From a checkpoint of a small image classifier: batches of 128.
Rows from block 10 of a small image classifier, named by matrix and row number. Rows with one number belong to one channel. Each number is 500 + 40 x the weight over its row's rms, rounded and kept within 0 to 999. All counts start at 0. Numbers have three digits each.
After each channel's rows are labels from the 100 images, of 14976, where the channel reaches its highest value: "top examples" is what is common among them; "peak at" is the part of the image that holds the peak. Only what is clearly more common there than usual is listed. The data: photos of plants and fungi (iNaturalist). In brackets: how many of the 100, against the usual share in percent.
# convs1: grouped (4 groups) 3x3 conv (model.blocks.10.convs.1.weight, 168x42x3x3, each kernel summed), inputs within the group 0-41
# convs2: expand pointwise conv (model.blocks.10.convs.2.weight, 336x168x1x1, transposed), outputs 0-30

convs1.117:497481499486492472574501451543515510473490476530514457551534442548477497502472544429489432512511489536486602549481563489467406
convs2.117:532479506507497494502575494541510432441526463463570616464464456505470530494437523458448462581
top examples: class Liliopsida (26 vs 9.4)
peak at: top right (93 vs 9.8)

convs1.61:483433466487491489573480529509467456489517519466534478457471457544523506603473478517515534572495542462458517455570584528459488
convs2.61:440498535506475509423508502490452506507479533552483455504534484497467472474544567489432499493
top examples: order Ranunculales (25 vs 4.2)
peak at: centre (43 vs 14.1)

convs1.83:472451532465509479445514565478452536514478526477506452483586483495474487467499530546489518408571483494605512551464506469537530
convs2.83:519577446518549557506532524484511453484491511525529390528494505491564532515521486493511512454
top examples: class: Liliopsida (35 vs 9.4); order Asparagales (32 vs 4.5); family: Asparagaceae (28 vs 2.5)
peak at: centre (50 vs 14.1)

convs1.136:422498448465503504486508540418475493475506445564512394521528480482458448479526527552509518481489463532560529530469433548537512
convs2.136:470524464466428529489509513476574486434470508452553538444432475492550450506556506518431531500
top examples: class: Liliopsida (31 vs 9.4); order Asparagales (26 vs 4.5); family: Asparagaceae (26 vs 2.5)
peak at: top right (60 vs 9.8)

convs1.24:594478547460548447438517541516457475457539482536460460501539496528498463468531564521430516457528427517507462475545536481499553
convs2.24:546469473544571440494499576532575513501469578560453494460547540415495474491521525504489519554
top examples: class Liliopsida (26 vs 9.4)
peak at: top centre (63 vs 11.7)

convs1.38:579492562472505487456485542545479444473457539471500560514449466631470509483505525485453469502516516538466529496497473503432549
convs2.38:536457517538459566453479516497475515576480545493477483526468493450494509435514572466555491559
top examples: order Caryophyllales (25 vs 7.8)
peak at: centre (33 vs 14.1)

convs1.107:491522517512409477467480460436493467545580534503449476481441488507516443506488455499491620458500489422511448528500496518497513
convs2.107:452482512553491525478521500528492513494466511543449492550510476517480499541486545524504547482
top examples: order Asterales (45 vs 11); family: Asteraceae (45 vs 10.7)
peak at: centre (37 vs 14.1)

convs1.125:472450471484487477524458537468528504573485501622510445520521529480491466507444546502448438497486466554483524497501550500399500
convs2.125:506517531457536576454499515397414516507443495493455444537516437538446500504432494472411461536
top examples: order Pinales (30 vs 2.8); class Pinopsida (30 vs 2.8); family: Pinaceae (29 vs 1.9)
peak at: top centre (31 vs 11.7)

convs1.33:491445462472505499513480482518508440481490497503453540618441485488483449458493432545525490532569473537588509472443457491470513
convs2.33:538472516378534517519548463492485571483521432448531489442470490490549504510525528527441518505
top examples: class Liliopsida (27 vs 9.4)
peak at: top centre (66 vs 11.7)

convs1.101:491434455472484513466564588508529503519531473463542510551466431505530459507541504483581485481475440465451503505547483414471461
convs2.101:482459523515542413540498464548530517556522525419457476487478477480431608529494524509513504559
top examples: text has "red" (25 vs 2.8)
peak at: centre (39 vs 14.1)

convs1.165:434541526450489459495467472449486499484458536488548527466488524551526527500483566550529505542481563590496454485585485569475541
convs2.165:554531583513447521524577472470515447505559502397532465573503558466441558468467566450513525506
top examples: order Asterales (27 vs 11); family: Asteraceae (27 vs 10.7)
peak at: centre (48 vs 14.1)

convs1.126:443522499508510477470504443529476485440542463521626532514512494398535464455504482544493538516492588451486464517506513529484479
convs2.126:506415513467550552411482449476497448476460415455529491499552531579542545513463501506547542541
top examples: class: Liliopsida (32 vs 9.4); order Asparagales (27 vs 4.5); family: Asparagaceae (25 vs 2.5)
peak at: centre (63 vs 14.1)

convs1.128:464457492561514501476527491517457453584480573499469470506471483484483417551488580556552497472560514514534522446544505558510464
convs2.128:575547486479538545435513525427437492492526446499484514518523426449413511506417533485532439502
top examples: order Asterales (29 vs 11); family: Asteraceae (29 vs 10.7)
peak at: centre (38 vs 14.1)

convs1.123:484538549522503471524487430475483435497479510558466487514496526434472485489415501429557543560531449482443456584476493531508520
convs2.123:514592502572508489562511533509576464459525458530492543450586559478551490478457498521516505523
top examples: family: Asteraceae (37 vs 10.7); order: Asterales (37 vs 11); order Ranunculales (26 vs 4.2)
peak at: centre (32 vs 14.1)

convs1.44:549529449494480433478492518520399502489495462504521454490447593514482523461467503396479506450438521527468537509448500506475466
convs2.44:537514523519532587463490508497557489450600525455571517475468476447441469516515511479470514553
top examples: order Lamiales (26 vs 7.5)
peak at: centre (41 vs 14.1)

convs1.140:501510551530469490455482477530464528455458450512527511502495526534479580559469584590526525550551493448503442446492446523495547
convs2.140:521475506507536485513544498577477450437439437501414460408531540445541515457533510493453470447
top examples: order Asterales (38 vs 11); family: Asteraceae (38 vs 10.7); text has "common" (25 vs 6.6)
peak at: top centre (41 vs 11.7)

convs1.146:487544508480522537507552491466481504453470413508448538558503537507548591513505536581554473508471566432525465494518457528508459
convs2.146:506495595498553476530442532588448451474529562510565499503495405484460435374459481520464455468
top examples: order Asterales (31 vs 11); family: Asteraceae (30 vs 10.7)
peak at: centre (34 vs 14.1); top centre (32 vs 11.7)

convs1.89:478498492495543561515411539454570501463462486480463485502495520502472478484486467483491469521661500501499458501489526501574483
convs2.89:531575488554470533484451466481470514500519512523490452497499568464500517566483532493549500508
top examples: family: Cactaceae (32 vs 3.3); family: Asparagaceae (29 vs 2.5); text has "cactus" (28 vs 2.1); text has "yucca" (26 vs 1)
peak at: bottom right (26 vs 9.8)

convs1.76:520520458466485493539463565476493540538572452494455550483474481481457538418443449527549495557530532462492506582556494544503475
convs2.76:470481468495459535501452442510436453488547493556519517497553431441492496466548433542467502524
top examples: order Asterales (47 vs 11); family: Asteraceae (47 vs 10.7)
peak at: centre (35 vs 14.1)

convs1.87:559515519496459478514470454469507517474409473525454455487535480551493458474582541501509486467510544510441575488472586443464466
convs2.87:520543547550556535557516482483521520537478520487566537512397466589468490454482526467465539459
top examples: class Liliopsida (27 vs 9.4)
peak at: top left (44 vs 9.8); top centre (36 vs 11.7)

convs1.119:497524509484546510509484533509483471457554476479522421500512567477488534498404460525556589457516461431458448573507504497496456
convs2.119:496457429512516495518423488509491488479471549510531518516486510463469439521445503453504562526
top examples: order Asterales (37 vs 11); family: Asteraceae (37 vs 10.7)
peak at: bottom centre (29 vs 11.7)

convs1.26:559443524466429501481535459512541473469493489452449445525520443449534535466501521583429517512520459535527462519545497451436537
convs2.26:422448554504510458429441495440504472474489580511479508526534550537451471516486519439449572505
top examples: kingdom Fungi (26 vs 3.3)
peak at: top centre (39 vs 11.7)