From a checkpoint of a small image classifier.
Model: 32-pixel images, arch resnext, activation relu6, widths [192, 336, 576].
Training: soap at rate 0.0043, 5200 steps, batches of 128.
Data: trained on photos of plants and fungi (iNaturalist), 90422 training examples.
Rows from block 9 of a small image classifier, named by matrix and row number. Rows with one number belong to one channel. Each number is 500 + 50 x the weight over its row's rms, rounded and kept within 0 to 999. All counts start at 0. Numbers have three digits each.
After each channel's rows are labels from the 100 images, of 14976, where the channel reaches its highest value: "place" is the part of the image that holds the peak. Only what is clearly more common there than usual is listed. The data: photos of plants and fungi (iNaturalist).
# convs1: grouped (4 groups) 3x3 conv (model.blocks.9.convs.1.weight, 168x42x3x3, each kernel summed), inputs within the group 0-41
# convs2: expand pointwise conv (model.blocks.9.convs.2.weight, 336x168x1x1, transposed), outputs 0-83

convs1.16:548393532508494430523477525507432522481472505485589537467477504486463539339467642504476510490460497549548505519536465516565532
convs2.16:485462536458534507583454460558466540529604484474521462488505459428504533569531459527551526559496469393429445561450561510548432452563518456497511393488471433503581498502563532529531493557382534502496466506564550445498514383640509482498735506531391538575
place: middle left

convs1.15:384519481467530370436525546461460446491524434465492590533485521439464489530435517419574449436452462525450514480578491497508507
convs2.15:459510465473450462411410488423539523482546539394553532541502510535529404445511473593488483552509461419566514513487513525515528441489472444490547456564450574416489551549531564533527505481524496400432488567553455494511459578573474460510522507500465540541
place: middle left; bottom left

convs1.8:473493548521596525543548529457505468570395456457435522433428458555473423523429595456454501448451499464475457473515471505586540
convs2.8:444485502556446457486446522425485504537550482593452450582499632448510506487546491405511464531590503497490597519523441496395485608526544551451537436416537499539516460503513482439541476555534445404467521413500444497431509449447472422465469471581561455518
place: middle left; bottom left

convs1.61:534587450656531511438487477499399511519477418429531519441514467546535553472423489482543502513408549447501485477551496479470469
convs2.61:429509559507514467505515489454568549493586509486495519541587417497411534475557560542503578440514503505523459502453501530486547491542442456547498537537467426487564482485435473517498578429468447546582494598487574546541489561414568499610461482508550494570
place: top right

convs1.120:466506413473460518401528533432409574425515505620454467486473511528505562433446487502459505396520550496527480544500542540450548
convs2.120:539461389519460428437439509571509464470528492533507447451515506442415454483451505518511590516538455474484536545502466517535513493574421508398437539451569406579450488563483441565415479601547482466603504606603480433502539556582414484446570411478586507462
place: top left

convs1.73:524555538445452475548433542521490457525496620417500472519452494516546432571491485529576556527554502451573508602407511501447455
convs2.73:577559469465551499511438568459622515457528459463587486434537536436478464563529547495493510434515415526480490453616547516520521511601581574454518521508422584563526479495573517515512505565498467524570582473528484529522559467454552564513551578456516590480
place: top centre

convs1.140:490512457495557509496497501512508471495585490471591562499533427521522508374459483466493498455452507626549519455408390573529507
convs2.140:550479539466524581562540549454510434514464460496472484525409405488571540455533451535403498497551492617509460422445514423492464560456399507493430498526424558557564484549514580463435480490552418544434529437527625444527499548461586586417582563538559497455
place: bottom centre

convs1.30:453550457499602507427521460485500504528524542418446565526437447472505462417437462499411489439510481463464394579470521419466503
convs2.30:558463433471447462497575560529573444539512557547519564536491474510430554515532469525455502515500449511456565501520526590512527521536477479518557484529415500483556531461597545398457450477489562499437502481460519499530512551439427456412472494543495439479
place: middle right

convs1.163:439472426461514515551453507548448510476477430592527528487434453509458482362488458456480432499422469529442479479407504464518411
convs2.163:581504373532497561494571524496439512534525484563517457567486497545454459525532557564632423512531383466532505533558504486409473430523526456488550615551467552489470505583469505644568524508551472471534534540517499573534446444570492402450433576477581481464
place: bottom right; top right

convs1.167:467440425480508469565501521482475606456499490498397551428472441574468527522537523518507512490422588434507465549397510457509416
convs2.167:463517593468561515513502543496455460480496547455487468459456478589455450474507402466466481470448494494512523445460381508501495550397502428453492570474456427485481503490540457465556608451469440492534404535627514485544586575427515542570491484534573448420
place: top centre

convs1.136:483507440536513463455484502518460506440445524483552455508419418434525599456492532547525448439394512528527419521466477547537373
convs2.136:449428460487472501584468610500499510445515461524466477609545503563524489537472439459460522462565437459513459498549484486516466615537476542488420521454426543441456463463458505475604531517584556504602496554482510468501529549616508519510554402508476394503
place: top right

convs1.28:462584566481540487490520512506455407506492595572473482465403485446497561482494494427595444515487428564427433441504526490539549
convs2.28:480515469581535393428461480515593526554475504536487497464494527526451565498549410428486543580532468428406495536494441540561503560605440484514538556456359486474529472506505464500538484534543479582490631547490458510500586446533479529453424555512474512489
place: middle left

convs1.3:463524425527457516532508479561566517502550521619469447514634532494502605533490445422522500543529467499461474434515459476466593
convs2.3:405535437483576462520459415575549495340495453473479426483421446431503479473521496458499481587504470553468542466503444494424505533532526469466565463556480497520601512521566505457465567540508463505447462463446477442526560457559555586519623402435508555518
place: centre

convs1.76:493481403490475468438476480551564526520403449317536493482572455535458481538471528482484475475436509471485529410481473520518544
convs2.76:568548510593468461486494493476565584527557506489521510525451484537491514577506526515525514567447485611531559455448523515432528582574473543555589543559599583547527489552470412435591566523447532449580518468507572495507435457387540500452502586583475507507
place: top centre

convs1.103:532430482461456597452452431486501495507434503491467457499421470384485416536556415459463479524493543494421450474541528415525440
convs2.103:539389409506540455420523502514567569433535413475437564508483404510455505487507576515487638490572518497473514502502464522530451407548517480444491482502469495517465498451485505446478561488486477493442557444524456551573481534625435531481537566554438534518
place: top right

convs1.113:488484552427552509445500479640480474498601500487514497579501480507462488489441516436463446473553580480504612503466525398541455
convs2.113:472528571440508539445510559495540511399511433457438462465524515483547495521451403610427480509482502582494549510554530485496558560490618533565441368497472510486525506556443596513554520515485554433521567469488463566452509523504474515550527500455510530557
place: bottom centre

convs1.115:471566443429521451452552449418547396502516469516530466489481498543453425463406470547427526391513454557455479548506489482436462
convs2.115:414498420497385503467563565419454508450444607542483493421520499423533481511453518557476492510538421563508492490487551487477594488425481454426505569502547489414538497498486510463574539600469445477575545495384480484523528560386451543507530528503428508479
place: top right

convs1.52:491485429495545489488467501518455526500428515436485535419532532484457520435449502494422559514541506519430602572524644554430553
convs2.52:497543481476533414538443497437506439491523466481511471473419386463489498557501516565455525538528404512507526570602516457534490490542571505554525469548476465497421548588444569555518485502436484485481498458578443436499462503506460518402480581444508512499
place: middle left

convs1.60:537476523455425586477589516535519448477509404471438497397575461499568535478479541500493517458480502557463479548603561557564547
convs2.60:498381537524565463522505392552437592533459580454530530501499494517493464496600471535468516559551447485561563545379478480504466486509553496459558517584606531487497530576510529510469432544526551518526456541508467530523465494544548528565457507450505485622
place: middle left

convs1.131:486517472522383498434546469604532501565450518476430431520529558503462406445459481496512508485523525473483644505492586544479508
convs2.131:541547503490548456544444498468478437411470457442453480453452478489455441523443393512522543607507506500593487566519560484493475474474521537571544524402504458514497465507492492484433530522461488569460448447535529485569522440550476491560498506432552569575
place: top right; top left

convs1.63:502556533635534459426432478475552537527500430473578464472518597504492548579468525476472530426473548507487552389469478532520472
convs2.63:495522484429529485456455510556626558388522541439524460495547551480463477537566448478510572472457535513604534554483478495489466491482507578562472505494545482478495518553469459468585518505449560467467397531451437422551502572619560475439417504475493484531
place: middle right

convs1.165:531488516520559486441518490528509479437636539444588496490518445512474461500451481459478534493510513638572578427525429563508546
convs2.165:456478505482492515582489414556469545600500488476505588499411480459480533538548405433501465575532573467465549508494435463454429494450536513573418466512504461419508553486459461489474525520516461539482490464414432573433533400485528471493485518579437564426
place: bottom right

convs1.110:525482484645572587478435512402451459560579564541438517522482518571461475463541478495531462455556520529518546535545560521529477
convs2.110:495474570510462489521501538508525486409507546403506503490468522483442557567526524618501516523472593493483459529413514470458367449458512467535468509478454515511534436465522616538495550585452539573474476494531527523506468521520550495561510520380483515525
place: bottom centre

convs1.12:642466532486483458422526488539498553443473576558512409410478477546461531539502474493432486507514476552612506493480452554511428
convs2.12:464623463461479570462516557427492485588525462477455461457429455525507476518512518454558450540503395592503486470409405506437494472500453460481527452586563519515528594465462459520543419409447517505591508484509472564513493522439480509530435462441478498517
place: centre

convs1.117:490584477523446465491597574486582503468513568552531382464481505571508429498491532574458454452517474461429456535559525448484571
convs2.117:402533512529568494516569448513534458488533475389539467512417512495486538387581476540547506576494455491493445559461551492426530510489605497583424459514438502430508479505515508439510540513494493587466439536470495473394443551461514471539449508486533434568
place: top left

convs1.88:475482546596528500492488649545506475434503541487474450457552537453458542483437435540557573444500408530436451529480461458456538
convs2.88:505552449441527532506522568593533462507532491514481495411452597494566491468552445445523641490489536525513481615509479525581506491495545487612472530525448502546409661552457505545422568464491467602467535509544421602492557487561517469546451507404462483561
place: top centre; top left

convs1.154:499501452503428525564501486538537376566403452493548459545527552504488501327515491485494494512477459578484577518483484532514536
convs2.154:496436453483455566483449527434498592479451459461450481498530533556358442583460526429602496489530442533453469432478440494589500470597474521467539490368477474554464504565480545472568575435436499489436497525515494517531427580531474474477474502426492423438
place: centre

convs1.150:498499520436524465510416549397461551473527473496501521576508463593461539570529506582508513442551503544494505631501599447548507
convs2.150:473586499511505561474400465520454506501529438605448528516505491543500453485448538551407437539490453489501524559517562589569513401567520437409517469492497462472540530505477594531619547516493490508441506593523453474533464498466507505609458461461555476492
place: centre

convs1.5:560540548488527458480481495543487504495636465528546528433473435489472464495488537561491458481530458460487512528495464651580616
convs2.5:485514383489496460520521554455468594555604503532455505503462503473466517453516445513509488432499566373517430464568519501411579524483423472490567542532476527434473489422474472432498499436503528473520620419574497527492476499493554461509520451448476452498
place: centre

convs1.144:432479420541572413532472471511444472404545518520507635493473442577574482491563506497511465439456545512490423519463495514537439
convs2.144:446554495607552517528473542491483401477562522473558479569432548473559519463424502520550481447575485451506505395548495498509521465435529608504568560517531548573562471516493571543523570420443543543499583506423503470437537492570463486531500491475619554519
place: centre

convs1.85:425438575425482526461516552451483372554513490491521549509485498627446410509485491560472508425554489545533562463500505442478476
convs2.85:472484510450381483444395469507488487439453485438519460432506480516430532530486542555467568535374434559556532551496459593539479474504424459501435472466614411480501591484473534552558579427437542477593558497589550510528463512478535431450487451476520565547
place: top right

convs1.4:429489392437402490512477501476393393441530483457482511528501533414461502485440585455451454489455442492434515488513451487505457
convs2.4:465493397487466478554450506501520480603530512489482407524577413463418488589511541577463477553445495535533561549512523483381436536464432523557489553537543529521473458471420529539545455462539472421455516487568516521349488526480443405513503493499403481509
place: middle right; bottom right

convs1.43:514525437529505497482470473501505440499436466370482460437467508449490561443474595472517498446438536447540559584503598476405539
convs2.43:478458408456521505426435470544538376466485437529518513490460493536562483520462510521484569509405522439527522444540541495560615604587460528470489500484482525491558430455458569507452527574493508546553555464512536468437513461543477433542494466455466501498
place: middle left

convs1.137:424514515541547518467478499473511433660461460495446472470617514534465472431423498484538471512504456517446540455430443455441543
convs2.137:541521522587490551487566491563482476619505451468581537479474506535520459484583475509450480546450565466540518374515595443538518529460581557535512439466440495408501415517473590369519514456527461479587497498433480418462533507491441558415467509539584492533
place: top centre; top left

convs1.160:465469441519455481450450488525498523532427479539442416595493489500546507483460503584486479445494493556486537662488585495583455
convs2.160:415506556435455462445515476503393436525441514528475372509542432435496556580493549492462468512505538454541518470484435470485520513452449501547506548540534488480578470561471475504536568507448427518471595388440420529425626488483562517492479553487584528513
place: centre; top centre

convs1.69:441517509580475521475561469469581549436494522463583496528490489531497428529612469409458488535438473441488483375518490418472525
convs2.69:521468532565568454458469461503501502454438540510415503560521445553549430467512502596467558450379618454546544443526525522481439531405534557579544432464492542440560444585497474495601440426534506491523534516480411529606426493475473542544431524521517531480
place: middle right

convs1.48:591520536577471535490529481486549547586539394462515498444484543519471592520543571533543457472496510481463412499540388488429448
convs2.48:430440546487445473463480493494500478479607567560495505503489507471443515486468542607486548464430617401483622506513511458428559544465425441542475467508479518412484459485460460555539493518514580585368480553567511367500482413524566487556555499467568505553
place: top right; top left

convs1.130:428542426499487483539522476528459553471434527557518579486429446491355496544446534510461494551407506397527497455480557473474455
convs2.130:475565460538512536401593427515503438548402530503466542481542555457467402481474499556496395516511379536575417546444594550489555458470492413445460451483532490396486505415596420491545501602466509400480458445422398486412495474444512542528505422485535416498
place: bottom right

convs1.18:468495484439509617496494516530442470467480462515502490471477640533441471496609503503480529519552479611517507576442449597523484
convs2.18:530593479469491464572604480514464495523484457517537496422433554501555478484537454547525515408491457486493508502586571570496496493479645484474464541484551525489584500508436571495599449494438586439456615586457418535526494525439540571519500548431429556573
place: centre

convs1.89:429529574535467543412575473473418505471405535560434602469463433526505517522453555481441563517571519516446483552460470506550496
convs2.89:493451455471586440524466435415570399416590562444507499560461493464529557460457531431515541508499504447517441477443495434485490545531448505434506495449569477478426460537550437480459522501480465599559426533545523544580476493510426499563484509538535464497
place: middle right

convs1.152:429513471587479535463427491495472533536435534487536450558482524494545519435494397465473568466598358529523561502525442505541488
convs2.152:472490519546462461523417483490560523459548519484565528536489562461495581558451504574543582521455588541431561507463410583555557538484452505575532474411488444556414524482481450509455474552542449446510470577485441489556402507632474524545490492532500470462
place: top right; top left

convs1.36:482430437609437475523455449408577452506505433404515539488439601470497477463473508447447435469457483569500449509522448517511490
convs2.36:561483549544441444549488462433587466436553471474508528521479450550507421516502465488473480541563495516431652504466404521451533446504484389537502492467525500516553504598439522507563513415510475564453486495525483516480468474523433500480510450584479494511
place: middle right; bottom right

convs1.71:523561519565376485513482475519527506412405556451554548526488476590494543546465532447486533416565448532458603474515486465467515
convs2.71:394484496573561548529525540443437578468500446455569555443531432483446483470431475482486522412443463538537512514438511565658567504526557523438600508485511512478562456535391670557539503517422486441529505510527542469564566531476476549445476527457531536519
place: top centre