From a checkpoint of a small image classifier.
Training: soap at rate 0.0043, 5200 steps, batches of 128, held-out accuracy 39%.
Data: trained on photos of plants and fungi (iNaturalist), 90422 training examples, 7.4 epochs.
Rows from block 7 of a small image classifier, named by matrix and row number. Rows with one number belong to one channel. Each number is 128 + 24 x the weight over its row's rms, rounded and kept within 0 to 255. All counts start at 0.
After each channel's rows are labels from the 100 images, of 14976, where the channel reaches its highest value: "strongest on" is what is common among them. Only what is clearly more common there than usual is listed. The data: photos of plants and fungi (iNaturalist). In brackets: how many of the 100, against the usual share in percent.
# convs1: grouped (4 groups) 3x3 conv (model.blocks.7.convs.1.weight, 168x42x3x3, each kernel summed), inputs within the group 0-41
# convs2: expand pointwise conv (model.blocks.7.convs.2.weight, 336x168x1x1, transposed), outputs 0-83

convs1.130 [164 152  85 115 160 100 156 120 151 114 108  99 127 137 196 122 110 116 117 142 130 170 154 137 150 162 138 131 147 108 153 132 154 129 145 117 103 127 103 128 164  99]
convs2.130 [110 120 109 119 123 146 112 142 110  94 111 134 111 173 112 103 105 145 139 129  88 107 115 136 119 139 158 143 145 166 115 143 172 142 119 148 165 122  75 104 161 146  95 119 153 141 124  97 122 115 145 108 159 135 143 145 128  71  88 121  90 141 142 129 143 134 115 129 120  80 139 162 103  90  92 118 107 161 137 148 148 151 108 149]
strongest on: class Liliopsida (26 vs 9.4)

convs1.89 [107 137  59 147 125 106 136 153 109 124 131 132 112 141 137 106 110 133 128 144 125 147  74  97 172 102 109  98 128 116 115  93 137 176 138 112 160 156 125 115 152 111]
convs2.89 [130 160 118 119  83 112 104  83 117  97 151 127 143 145 113 106 117 164 144  99 182 160  92 156 157 120 139 137  79 139 138 157 133 138 154 147 116 110  90 129 157 128 133  91 153 150 143 130 127 145  86 169 106 102 130 129 175 114 102 145 147  90 132 140 122 139 140 102  99 133 161 118 123 139 139 139 158  94 104  99 165 135 116  95]
strongest on: class Liliopsida (28 vs 9.4)

convs1.162 [127 134 127 127 142 104 174 140 102 154 159 114 137 145 147  84 167  80 104 119  96 129 155 123 109  89 129 146 121 140 104  90 152 122 110 125 121  88 124 120  86 156]
convs2.162 [154 149 108 134 128 111 110 123  99  99 115 131 126 138 130 112 158 147 109 127  90  89 125 129  82  66 129 108 163 115 127 126  94 109 138  79 112 162 134 117 168 138 138 169 117 109 144 114 148 158 114 142 155 130 114  81 126 137 109 194 120 160 134 116 178 154 109 135 120 149 125 115  88 143 111 168 136 135 166 150 125  89 142 137]
strongest on: order Lamiales (28 vs 7.5)

convs1.65 [130  99  95 105 174 191 134 112 118 103 151 144  95  97 131 171 145 158  94  98 153 151 114 129 123 103 142 106 111 113 152 117 122 130  99 128 131 148  95 116 131 142]
convs2.65 [129 109 124 101 113 131 115  74 140 104 144 156  99 111 150  90 140 123 140 129 156 113 141 155 187 104 144 194 150 157 132 112 146 130 109 117 123 106 175 163 119 113 124 118  99 129 138  95  99 135  82 117 103 152 109 153 122 122 110 169 159 130 101 109  94 122 112 135 163 146 127 133 159 151  98 139 145 105 105 130 123 148 100 100]
strongest on: order Boraginales (28 vs 0.9); family: Boraginaceae (28 vs 0.9); order: Lamiales (27 vs 7.5)

convs1.12 [128 146 110 135 111 155 169 152 127 110 147 129 150 129 151 140 129  97 109 104 135 103 187 119 160 133 118 136 117 174 146 123 108 103 149 133 125 106 165 151 142  61]
convs2.12 [133 108 122 129  81 144 135 164 136 157 103  98 106 141 100 135 140 183 145 127 108 120 127 125 103 144 157 161 107 158 102 110 124 109 120 160 137 128 123 169 136 124 109 107 143 110 107 100 153  96 160 167 109  97  87 100 129 109 158  63 115  99  85 149 116 135  90 110 143 103  97 111 137 159 140 111 130 140 119 116 109 181  89  83]
strongest on: order Asparagales (26 vs 4.5); family: Asparagaceae (26 vs 2.5); text has "yucca" (26 vs 1)

convs1.98 [155 121 144 105 120  85 120 177 102 163 155 122 114  89 133 106 122 119 138 117  97 119 102 122  90 133 133  99 135  92 153 145  88 119 124 145  69 142 110 114 112 113]
convs2.98 [129 107  86 166 121 130 151 150 125 129 106 117  98 103 124 118 148  90 103 142 100 162  73 134 153 164 138 112 105  88 108 138 112 110  83 113 123 172 128 127 121 170  89 137 137 124 124  98 148  79 129 152 145 135 133 126 131 132 105 159 125 132 134 148 106 144 131 173 151 156 144 137 127 130 104 126 109 124 114 143 104 126 107 132]
strongest on: order Asterales (29 vs 11)

convs1.75 [116 129 128 106 142 172 115 142 121 127 104  97 109 113 128 148 192  92 120 142 116 125 174  91 138 102 139 116  89 107 146 136 141 116 149  99 131 106 133  99 121 180]
convs2.75 [154 133 160 118 165  99  73 116 123 161 102  69 154 112 119 154 150 116 119 131 120  81 153 139 104 169  91 145 115 119 132 157 107 132 133 124 106 149 160 144 121 107 144 147 110 106 117 138 128 157 154 132  92 178  99 117 105 141 119 133 119 128 116 130 121 116 123 105 146 140 155 141 118 117 135 130 157 131 147 125 153 122 157  82]
strongest on: order Lamiales (26 vs 7.5)

convs1.128 [146 123 105 138 188 139 175 141  82 133 166 141 124 123 162 100 157 105 125 154 128 143 126 164 124 162 151 127 112 149 134 180 159 126 110 119 108 142 114 108 125 118]
convs2.128 [129 138 100 116 142 106 128 130 151 149  96 152 121 121 122  89 114  91  96 132 146 136 110 131  94 114  91 119 140 103 111 142 114 102 113 133 113 132 145 151 204 133 146 149  89 119 127 139 158 103 118 120 124 123 142 123 163  53 175 130 142 158 106 114 146 105  94 153 108  87 132 116 116 106 127 184  63 129 100 112 135 121 139 141]
strongest on: class Liliopsida (25 vs 9.4)

convs1.36 [116 114  82 120 125 110 117 108 120 122 106 131 103 138 131 126 126 106 147 123 126 118 146 118  90 140 107 114 153 178 105 170 134 129  83 124 111 211 134 118 157 138]
convs2.36 [124 116 108 131 122 132 133 111 156 113 166 133 134 125  88  82 126 101 135 145 159 116 168 147 109 105 139 182 183 178 105 112 106 137 144 125 111 131 121 126 110 115 125 171 123 138 111 101 111 129 141  91 149 203 103 127 163 144 128 174 111 106 117 157 141  93 144 120 113 134 160 119 149 171 108 184 138 107 121 171 153  88 159 146]
strongest on: order Asparagales (32 vs 4.5); family: Asparagaceae (32 vs 2.5); text has "yucca" (30 vs 1)

convs1.164 [131 111 113 112 153 116 128 116 213 165 152 120 142 138 174 124 103 133  93 169 111 123 136 126 146 131 117 145 138 104 121 132 102 120 138  99 116 123  73 109 120 129]
convs2.164 [ 98 160 160 119 115 122 107 131 150 102 119 156 131 112 118 163 116 139 136 109 124  89 153 141 111 124 119 141  96 135 172 127  99 103 146 115 181 107 156 162 104 127 104 120 158 101 138 147  58 147 109 130 130 101 163 113  60 149  96 125 116 142 110  79 164 104  92 142 110 139 111 104 123  93 122 157 104 157 128 112  69 136 129 117]
strongest on: kingdom Fungi (27 vs 3.3); phylum Basidiomycota (25 vs 2); class Agaricomycetes (25 vs 2)

convs1.4 [166 123 109 166 143 145  81 138 126 133  91 120  94 136 169 105  99 160 138 116  98 136 134 129 123 163 122  80 157 132 137 155 156 121 111 127 122 160 117 160 152 158]
convs2.4 [135 108 154 112 153 108 125 141  86 134 135 126 142 168 101 117 123 161 120 137 138 134 166 132 119 182 143  96  69 129 135 196 146 111 110 141 133 144 126 102 119 100 110 130 139 126 136 143  71 154 121 149 112 141  92 128 169 128 149 167 178 126 141 141 189 134 189 152  79 148 172  91 190 162 111 128 144 123 115 167 160 127 118 106]
strongest on: class: Liliopsida (33 vs 9.4); order Asparagales (25 vs 4.5); family: Asparagaceae (25 vs 2.5)

convs1.160 [134  96 104 151 161 104 163 171 134 148 104 158 115 119 133  96 115 116 132 178  87 151 113  99 117 156 137 173 121 140 149 165 163 119 114 107 114 119 105 131 125 121]
convs2.160 [ 98 123 138 142 103  91 137 118 133 171 158 164 116 166 142 141 164 134 140 125  68 154 156 127  92 146  83 100 118 114  93 112 167  98 158 110  90 141 114 105  86  96  84  93 118 134 120 155 120 132 111 120 100 104 162 104 122 142 144 109 132 113 104 132 110 107  96 107  95 140 136 132 116 120 109 132  83 117 136 104  79 112  70 129]
strongest on: class: Liliopsida (31 vs 9.4); order Asparagales (27 vs 4.5); family: Asparagaceae (27 vs 2.5)

convs1.95 [ 80 127 126  97 147 135 128 140 187 184  83 118 116  97 137 138 107 149 114 132 131 135 148 127 112 147 125 104 137 121 156 149 143 123 158  90 154 105 154 117  86 119]
convs2.95 [125 105 124 140 112 126 104 104 107 144 107  74 119 139  90 113 112 134 133  88 125 104 143 126 146 104 130 125 115 178 149 142 174 113 123 117 138 139 185 131 124 152 123 175 149 128 112 138 135 126 125 148 124 129  95 115 176 101  98  87 152 123 123 124 105 125 200 131 119 125 136  73  99 132 125 154 103 151 158 135 157 125 113 135]
strongest on: order Asterales (29 vs 11); family: Asteraceae (27 vs 10.7)